Weights of a small image classifier: 8200 steps.
Rows from block 5 of a small image classifier, named by matrix and row number. Rows with one number belong to one neuron. Each number is 500 + 50 x the weight over its row's rms, rounded and kept within 0 to 999. All counts start at 0. Numbers have three digits each.
After each neuron's rows are labels from the 100 images, of 14848, where the neuron reaches its largest size: "top examples" is what is common among them. Only what is clearly more common there than usual is listed. The data: capsule endoscopy frames (Kvasir-Capsule).
# u: gMLP up (value half) (model.blocks.5.mixer.u.weight, 384x192), inputs 0-95
# v: gMLP up (gate half) (model.blocks.5.mixer.v.weight, 384x192), inputs 0-95
# out: gMLP down (model.blocks.5.mixer.out.weight, 192x384, transposed), outputs 0-95

u.140:463509635543435538460540544564508506551480485482538534545462456542447486560556495497452445548464521587552454521482445475494485493535613494474515508440368473565523541419469531514555515451410474546501478499530464516534574503590527499357507513498524484467506463530417465463497400485506481486
v.140:465543504557486473473564512490491510495520567465497478485495460429428487411524479525522532461470396566606486505462532550509476564491521496434407465498558453558473573510396473555520530414501443542428487469466450531557626460562521458356520478537444546455539540526458505573515491439403479463
out.140:537593460463469537536491509461637539563580508520507607483406644510564505460533532500535481512558464475445508441357486536513499500539475483504467476510505525516500525508597563526506435477425416487413512458522499485410441533543479524511521500426561472542429540507589513501509517505582477452
top examples: finding: pylorus; finding: ulcer

u.279:441528542468430508536523569470519463517521502522481473477468529456488480466656493445480539473468441497436509462496479570482436536563468521390508459493405473483477510557566464511573492565471499427561480488448497521484429545558450521537593406476540525540459501481500525399484556522539543516
v.279:400457516492561436554507563492524418415452537535452491560485500506471434540621494558528533396492478495559409500481510541525446531545514483485513464579464459554419486449577472454595470486489568613505431433438598575505516545485471476437453444474597555396422515526499525516511485467458416481
out.279:501630572474536511495507477459494464444609463524542541514494428445468518421516564510511495565346412525448518411413461527506485524510457467499401556553548493508502467436475447557516504596472497455491475473430425525469580524577468559558506486527416451501492448467594497474531465533488531508
top examples: finding: pylorus

u.205:477580437542464442528537585485529566483499600522430492494497505447540411457526519554555548478483496547559447565441490521501455560459554598495492499520560464532417524420501528466466466501521436571448445400501480543525542450539447436454501423512519457518498592533453514523493504459486414484
v.205:553430519515585462495535565494540498479496390569458575528441478474461449442655455491546530391566476527507496517519455490503538548504509489522471496520428473539479406469517471517503507465454522502429490494500461555510528562437549494442451422492540440501543452509552469501514504509526465463
out.205:468502496493467478552563477472460471526414520488461528493455538489531479645491535442514548477513529527557531546524447496548526461479569522535479521515522447542528470594445365464437466482392465593482435483452471455464543488463570434507463542588601470447680474521529437458554567440463575437
top examples: finding: pylorus

u.186:490531547517397537513482489434330492594557489433480485460524542497435550542491556595473493533518521530523425530479538529534430591559558608443545553512477522419557563472499546482469514545493505581480499451487591412462469514612504585502566469442492481550433480610444601530496545572571486549
v.186:490439437453548458513510537428491488474427522524572555594529539477469480566496524568590421484650513484542474546498467558520420621474587606474443528528423412504404444494549488416567479450540524611432523489428467496534498547462487415497423474438506490556419578466494487573475530456559457531
out.186:527550426554513434486461460484500531604415573506484525481508441511551538464464444491587541476625495451471538492397522510456554384561558531525505502508506444528597521516460555434553493601516480536538481549553483542471439447505451480506485531560516444454645539456541569546445523401513459562
top examples: finding: pylorus

u.43:471569504502499520516513571490519538471464578540506475517469520514525455549494448544545449470588472488528339491467524423600538449532476501445514531610519595439527525438537447483570525430535529523475395368551470517492495538448489523528524502551623413472534491555517484461486487537449454464
v.43:413491547482463471525551467494471524544523482498472537462541582402508461465646424633502471501580521492515564519515574509520471580539519525436455521497468502420573485390465437537497542544496545580396375450532512444530526505499519425514558378497610511538484521524496565622470508524509430523
out.43:504520458407519534461468491551442442559569420421607513487548459540491495444499458536498505456499551518513482398541468524508459537467429585491485508359427477489399569496500558476490518537506579470487488459376396542513435591499567484539479488477493509468484498438484465500588429486517434420
top examples: finding: pylorus

u.75:537481520523451526525511476597516404595468482564464529477524484458511510631437539511486425455460526489511516559498554512516553546428522441450482375554518548520494526481457432411438533534519458584592545441466445418512490484463517512532527417492429535508531446430522436390465477466544477478
v.75:477496542426502453509484497545464475597535537494435532521585542507565513474631434645466504471579588553550542448550590503578536552529487379446504488455532529483561483496539487517533576539493527545427401425583494534525578542493563431468538438431562546401429497531461596600468464536414469482
out.75:536506588485550524502496526465578573443557490485436451486515442540474487488494441545489417553457483489464462584463422469568417532491508534457495550492452511489595478517517573464544503530490476415457522583530493595528500481555459490531474528504547509513520550471416520490564477551564587468
top examples: finding: ileocecal valve

u.336:464419456503490489556527523456456434543453589458432519458472517488562485510628474518474590480479506529450463557510462536492490640516485458480526522497487508489457378531423499482492471481464506556567497492476564475559494570550487506503497393530515494476514519547434417440499601484444521479
v.336:475554557415389492483512566475418500515571428506478520425538521530511523493486471521510430494485490580570476550523535491498427523446493468499495566438515522425557503572601513507531537495404460435552540448428508527587520500602527549401486503521494470491526478447478446482496544614570578456
out.336:478492454441513508508441510491475487538419493560526478410507528578475488498492490553470550526444531537487471520504485453569451515583411468538659470538552507459528507490563582487548498457490510574545503562410558498417486536528452450552563467466437582566405426604466537537547445519584504509
top examples: finding: reduced mucosal view

u.315:453511532539435474544489535471432518438503490464436534433511450510512416431529518471561549458542515553458472501523588578498448495474453544498513412564549582426519480539481507464496452542481451424531528562427561495519501490545486484417479503484441440567510481389490392538516589571475513565
v.315:549494532497530582518392528578492551573493471462539488434473401564477587517511466481402556530548517498494461435523522394419585435542505481497495447499510445505503500559487591500589530468491431400467518578511574525454467485481479561450573470510496344457481485454443473491518505509442493567
out.315:438477489581593553430581511522469525508561446489484487601438399513478609446507465459513613526449353464526553461443478487512540484543512417537468488439518484551549486521475566510452607498436471418522480555479500469517520564479519522517476560507573477569534486511627515435422534466464514528
top examples: finding: foreign body

u.150:483552592452488506534579486436388513525572461578522525455478529462462543479639436507491453492439456542472469416511486501566505499566449490489476497548489526461575486461506440498577520504450631507475459469570465509511472572538544593502531420502591574522532403528527598545452506563506516432
v.150:511508473474492575545402545562521531644486487428544456413513496569551526522516491449371484572463583488440515449531529434356572445509467492493526450453531572480508494549497538534505479480578492400527542567546530463470461455495502524491578464477482434474506523458432427428520493540447444560
out.150:618439387534545425521489512456476583546519436600557557602568524524461500501518571494536480532451479420536404602478439455488484438488511526541494381618549532521528449543542467476496514475528510504483498495477487482441453471405558509484489538491475469534473540526503520430526525528438435576
top examples: finding: foreign body

u.230:478546473454488570531428490513451495589627522558548501456522513503535516433501465575470473585484537486376557408565417502502575514568468565448449621568489517405545479500457434593453531480502476560436448506550461469517441496493509526573576397533543469609495396542497516451486517534518441507
v.230:349528508524498509518533619470556487439523553508431532474454534522497445554548520509567388472541474512496472540493547548529446533506516446464452448527463468565462516497567429444495493438480463538456469469462484560517482490542485492359441449494488563533491540422516483498529540459487444474
out.230:585490410483451477550444476559562567493519508518505460560484414514502425451483470517531565493528534519538594499477629573567453506475463489494527428417597533458466494522525489507513499458567446441461503557541524512527500470433518453568451554494417436545631505512509463567496481497439480473
top examples: finding: blood fresh

u.100:506473534555423545487459466413295577503541502557509542522493559484450460451521586546516516476480571513490500496498522474486491495521523644458485596544499510412505435481469495489500492579478516611430446426530527439455556493593560570427533466452540392518481481622440535522538511547488536515
v.100:469462511456470502476479503482489461621546506489539488534595456504443461552496477577502426431580560524542470475587507490433422661436523474465405507583423501484484482555515471433547550496534479550569535564462541486551466501491523448512540477504425484639495523437534504594396475542494445514
out.100:532463506539515466493456439567488474596482539438458482551466378449554533534484506555505534527489550475434528496452485461470554402542583505449592505511520479531469559487463614562486563503538497486524522532581497563480492443406482474527459576536502490371539562512543567484384460456442408486
top examples: finding: foreign body

u.111:498432550408552515508539468435516568482519436522516493527519490466420436437486539509436606589616498536518469473483499510540497532575440451445480472521368530488464461444509551630506485474448534485427440457477566528540437570568473495558486515451529441517436501524466551505453499555497454571
v.111:388507533501430546565513444455423550522518496465526532429530554400527501479670442634503465523551548472467560490544537519478482554539515554445432533456494502417570525420455483538499489544480537579400402457488488397532506544526518403471554389510561512524462502514509499579495505544480420517
out.111:534532451436553536514551518541569456512574493492485502473417484568493521540550431488510495438426500545500524545695525440441475543477565456415468628499515508470429506538530478445502500442519477538527500569483457499466532488460509497471440508499523558481485506518625492493517493325501504380
top examples: finding: ileocecal valve

u.116:508490586461562571500463502480471442497499407516560499594520515503481504516579541509472384566471548532450460501563504533518520625561497541379391582564300505478462530497425480528541510501429552490432476539479539501510500541558613502439503479475525526445427490503394484547567499564504513478
v.116:422434549413472477531539567543500521444496508578450559603505525571533461549535460494496474500577593574522452509533455500476430522488539447539413447509502463555527465449570466452529516437514518592466510521511510542552523489538514469442488495495496572489505541448445429529442476473552505499
out.116:506467496500551516446500502628493510545502465495444508526505445511500485442477442481476563526530463538505502464412569488491460431525595417477470404487510425580520474449534533438582616508545466418493472437492467579436479444412504541514507526488529531464484530494445505528454465350473404581
top examples: finding: blood fresh

u.84:555462460479519484598475513466515496485521517515469585551570501509553437497684462445482573458510578532477493467467451562532579567536473501476490488528470478508486469451414510503500454497479542588484476482483543570564556546514526446439511469462638512471450450477483461530524515560466445437
v.84:416535513526596528484524494551514595422536484523484576575440503533492542518518515428487538560501476521568576478380473485547494423506642499472515492438443517562491483525613463459542518436387494559449461516565404575459581534435512480512520503426584556515430499554491537528496488416526440420
out.84:493556591465477531466444487440540475522412438582585507470511477516443570414490451452526488513520450516339541522404472536449514433544502474463481519490493501502619473529478557499555487539474486549525468510441447592487468517582498495500529519528434586477516451480582549515524536486571552509
top examples: finding: blood fresh

u.304:365554559482395491540499528407498540437548488513490469475452526464514489531457492477598470477534481526474565536456505577563378521470504565538480544452505445477478547508549476482434474548458443590513563448444505475533535494528460453482416559547473590496454505450565468497495531526559550514
v.304:529546477508479540458429464605449524496523498506581489478498472575423560389440452525417534572442481565471553483478462517526557413521575516486559559479567474502488500525538423559541519402466465467514523529551330576581505522481519565525594534483439548524539482605501554512525442421472455468
out.304:504450439462466517483542484552423526490465487520468519563508547545481468426541562481459503549462505477490536463493503520523507515401539545581564450467483459519502509481514580465604442458505504436419501526551512562513499481603481448419522555400506528617438508432446506517432496519529613460
top examples: finding: angiectasia

u.362:469521537384436610516462595424427462529483535471496496431471582480544593547531458502490398573523486569443577574463483575500442581526546515441468609464480488446516493578466447554495504458492457562467554470540466484564488471599568551434524453484471531461456547440457509593503577524543519468
v.362:525483525532538525443550473543393477550495468408486457543464525465461523556466591461488427569425482436621481538555567410457532449480425437505511455519463428511413534442493504540542503508508493486484493508443505407480497488459557498530452524507467472539512459482486525434627497590492471520
out.362:446458545519511556453493552511506429524472605488517510537480493453596479524505492520490483456547533453419499387518460462460558455408511533525512580447447464550420530481521587520512551505546466494480491532547494497621480445513518411471424510528537459513421517424515514461416526506492506541
top examples: finding: reduced mucosal view

u.375:530519520476483517554477480475540492426428520461493483499485521515509538543473517559522508315502455461515530614500500561456500371463587595559602534540506403561555393539527461503516528500492489540449493443496475585583493469534506530581446573552421535473606463476498557380450530508463491547
v.375:495507495471500453505491511505471470551544534534437542497577545504547494460635424656483531465593553523527509450559610487542540542544492400422500494470531520444527450483575494502504583535498542570415385433571523482499568554531558446444540437462571570416493522545452578629471480501422442483
out.375:491604436412482491567550509579497447470542476485548461480479456549502511564491505541575492572431450471528468441521523489652550574477477480569523554517517620492425561577419516571460492440521519544508509547595551453500533489471514491466520471493457503463400442510492378490509517419524486451
top examples: finding: angiectasia

u.139:566518506469517604469423452410435529427459468562477537541552427489504458543541476522547436493542566540430445422515553544536456562477511476405513439474456538502532517503534641463592496457433492420460509522386513547468464554532608401418479530524503519470563535375462401515546465528453474473
v.139:548455521491591538616425578518558605481514497492524546506449507546566583462606418514471560524572515500371500500520433473498567478572536454477514486467536515502516421559492554557515484464459481482399524543567444598535517470477487477400534390520589500493435437447474459495498525448446494466
out.139:535552497526499449531460517600630570551489429559563470550511477577462575462562502485490518459540462487477494459513496455447502457563532407516463498489622533427463368532579483452464512559521602523565557534506484561492545462523479505467530474441472445401462441503533529527459502551463522552
top examples: finding: ileocecal valve

u.369:421537432440442569518439550498527517484535526504483478495476515554484528462584525541444496565550533562480510463500461501486434490564451474418499464540469503536497538598584518483558537469499502556513453502469515534479506497528449460493682396460505570553481544469458474525446492501523425482
v.369:502485559507474557448489531504525401561458497432503447497465427509557530477575551481400506484459456505540507551453508444479518520519431464527440522364403523545453573477529462475465483492504515465575503519480569536431450536600524565511534487474519526378475452540466482455568455486539587462
out.369:526413508538482450467594524545597469456534505459445452458450578449529427531512488434565522452484468426540583493464637483485560466407518514540479464487497487463487509470434471520401511506468444461493547490553506502516485529454463434456472552538552476527499533471508525487540556568517600457
top examples: finding: ulcer

u.320:432543528559480484513539524426512482419484552537450445496449420446425518471505582500548508461460416523574487528450443543596422548461497517458500518524495478556472580519510484423630494507458501521552497479371535555513585495517440476467507460507464612548439557468509481561509509444551509436
v.320:402534515545479468483562513450491534459492518566482495486418505467372506496495583521586472524418410517563479531413537539569414535489540560467500538546442424515481520551529471510543518389459449551501499510514523576462586514507488522412443538517467579552531518519484583540512564434466482428
out.320:532509467516438468549502501534551585639472509519459537530508536490457500464502565562527563527442471509499356512548487551465476503539501443503604464511490481445572503529502589515432528423471426505482560401540440471452468542479504611455461538397570484502357480572495590439542567548489564490
top examples: finding: pylorus

u.376:445377467346431426484492437492480514636502509531534595484512446474486506457390492477521576550398512479455546500480554538541512661432419525467474459441487454475598526579405478484503498401522514433486428481562487547493517487544485541474522536526440554538427484473525477476499554456477498485
v.376:507497459450478414481494505504455473523483511543406509526585506499516467522626421648519520464570565509538474447527640488580547500492499466447485463502478513454486456528593473504460569511511565558437419467560536533501514544551590479438522457454567571385479566555464632611448455537428419484
out.376:559667423563500543493464507513555513512599583508528455456473572472522469487438461493525467471558479432453505447420545362490519466483452489496550593453504450544492479351552501508532481587526464533518593418519505417503521476484489489517537536528446434511531502475480478487515451575507494521
top examples: finding: reduced mucosal view

u.329:431456501537505492479533531433464585434489389512484527541614445514434547422490521548457574545554500503541510511601490528421538557618409474435445449491452496467522494571462520569522489445342581522430493457431530548503466499517530504511474441494454478527456452551450414434533541497562479557
v.329:484498539415495509486516485548468483590527525462449474533577558482550520488619413630425504475559568574537524475559556512556480573575519417451509492461498500487570506442556433519521575507494522538437442475596457528543539529483526419481572447417576543442423489511472588589469451523440475506
out.329:549560513485536532509542527514543531581669539560554512506439500510487449527637431487479463432487597509447508527481541469499452524453565599410440503501496461485506562511531474357511511484521508514523502611500487470587516488462404530506445573531511519465491475596583507447512487504450544422
top examples: finding: reduced mucosal view

u.347:427456569470526543481528480468460515514451469531504513507402541447521492433488635483538469551518465459451559503532558500526444501503443461494448511615496492440489489545499463631515522516496470524416487552509568436490573474485451479499472518528530510494500454477513385495576579567482552515
v.347:472527456452375506528564587464514458499494516459466439396498584468593526561475422435513499497476501515482539572447467535480425494440548503545524552431589513467536442536473487504424465501540473505538615531488553463615514485539479453503482506562432469522540532438511437512479574563499565533
out.347:556596518472435533524507476471382444481569481547501420418507509494488569588566500537452569459482523543564512466473545503543514470558514620386393573446500505376488464507485559406438485573541627483485511457463439599484472552498597546570532488495487412371465469554466587415498469532462591519
top examples: finding: reduced mucosal view; finding: ileocecal valve

u.112:566440520484461480499532541534503498508537401459464475404486482564429487521613531497404628513446483548534468427564548422513558442468482452512510417519533447509530428459514456591425492501436503440470502480458475506507529580534513526436552449481441350446493442514469535415582480577495414512
v.112:520543572497523515501470550521397492506412484471522498484460480537471510433520530537508530454490569648500489463451460391413510467501571542468500594457466408463401498512477509472526529437461490565524499534537453570481527508531554454475488481472563409472429484500452508507537398475535505486
out.112:615497476544519506441470525459583428507476507510505466396496489418478509493509549473508537468505529449520492459493487481522546475468423604517507533438409527595469490525513508436592511551570432467477461561446547529411459473438498510534540499522467390478573597376542616538538533518552474505
top examples: finding: blood fresh

u.172:504540537413435562576423483392432582462531456503512491418458446478496457509540420505554516489521531577439586514482559553494422483503507431445537475487541548424502524611522473498555505387522460461423547491529529555580483492477580528481518497572464566474552568443491436622519575532464539514
v.172:545415448469523494456494459377507427437442526584530474473491581488442564482459612514528443496524535488446575510513457476530519519438531557484488604550473449510487412527567460543500476499511487460453525516511449497533464572451542524573475525497459476546467517432545514486480516521560529451
out.172:495446529448530502388487527544467447512450572558491444524434486535500494412594502566462435422549486544474430429502486541508484436487467540518582549477504445517509497490528517443522637474557445549421416461547459529471418518411559489485472565463545553458561416470507459476466509511524566496
top examples: finding: reduced mucosal view

u.343:428480545547451542472550433408308432499538545478390501524455592461509509504524524446558487393488495505523489526529569528493492573479494520484480513458436509478477504511476506515473477489442462505496489461450585408524498532540552495459431532504519445528567506501492416469507576573495597472
v.343:545518567504549520493487496485496455469452520506518462630506451512572448529500538475490561470477538495542442486489532524461521555548419433515568464386438481537400559417554599477546446485469465530566516551474607540448497521526616403554464566493554583484581472574533481458561474561565547421
out.343:502450544540503521502531515583544584588580507455488511530448377403554484498570521532485568561596505521493549502457498533447521468495574384549492458547489418559517529520437511556428539520479423401495513502573501517513470462517479429475495436517488455462607422537591508389486540452466440480
top examples: finding: ileocecal valve

u.194:479548479508519522560525438454429496526555577328464446495511557464586548536461433413469546509451510483533559573454516536436462516478519493521591450395509522489495583519475477532510448509517414443553522469518544429535366461466513509573441560509513487575582571494512534412522547505515507532
v.194:506511514431500520402512545450411430510426413458553506495515498506418552615488555552460388518511460552560433512506613428498448501519527437422486517548412477472493564553577510536544653478492485455491559507556509521480464480526642488477504561511480502410505463411507536535533473586417532486
out.194:413416634532571528473574495479501497381418493495463537459435544478460521502584518436537488510477511507455556405548532440514611550470453487406480562592532518469395371444462463494560499557511603531478522530480440490522641624516483491503534392504553478497467432422495399590486523551467589476
top examples: finding: reduced mucosal view

u.54:459538512546446489479511539571427525635565610439438520563482514518535521535551473553475429535489535576540465497488547497525518447555576504397569503508468443483531549497437465568480569478434487530475449469556447491542554493648530500455470402466524498512436461496436537537470496457426451450
v.54:426488455526475483459520525505380565543526531481436501451448512513470483532523520641554473511540539561531486492515600439508467453551546483415531512555557416397479516572479525521474600418497498502405480459537457492499554496521553542477444407513507417543474526496416524559509567469410417539
out.54:460438408512543407455542510566612533566582538510479494483476488462522437479511432523504564493537543449496543448576596482521524586466402494520496467488503432486518477436507618494492493551560453380464456467547547458473499503498502555482427494421515424538543524540467589540559525478433462516
top examples: finding: pylorus; finding: blood fresh

u.45:468528524530435481521505553565487506476510541457437529547491456594536422478641440485492518476511528598521458472468548543443502487553554442457488499426478466505564533497432443528523551467482496486491485524522478567576523518645497497367507432489522533444511490493405459595462429461436526472
v.45:375501479522494468525518514543465568404503551502472528513441486537479498495593460611536519564543440590514451486483583538491513434573561463494424447537556498468506531496487443584456546408484487543428428451538423514557541522525473493452480390509540548466411519572510512575426508448407434521
out.45:437489457447549534467455480523528509591556493527510592518487503468468566430533422520550470563573510465381486550509463489538572562552513484470506525534448489416496411513502620438543484482477510471474457500544480479520477534404563576559450471421521428534476506494515499486412493539536481519
top examples: finding: pylorus; finding: blood fresh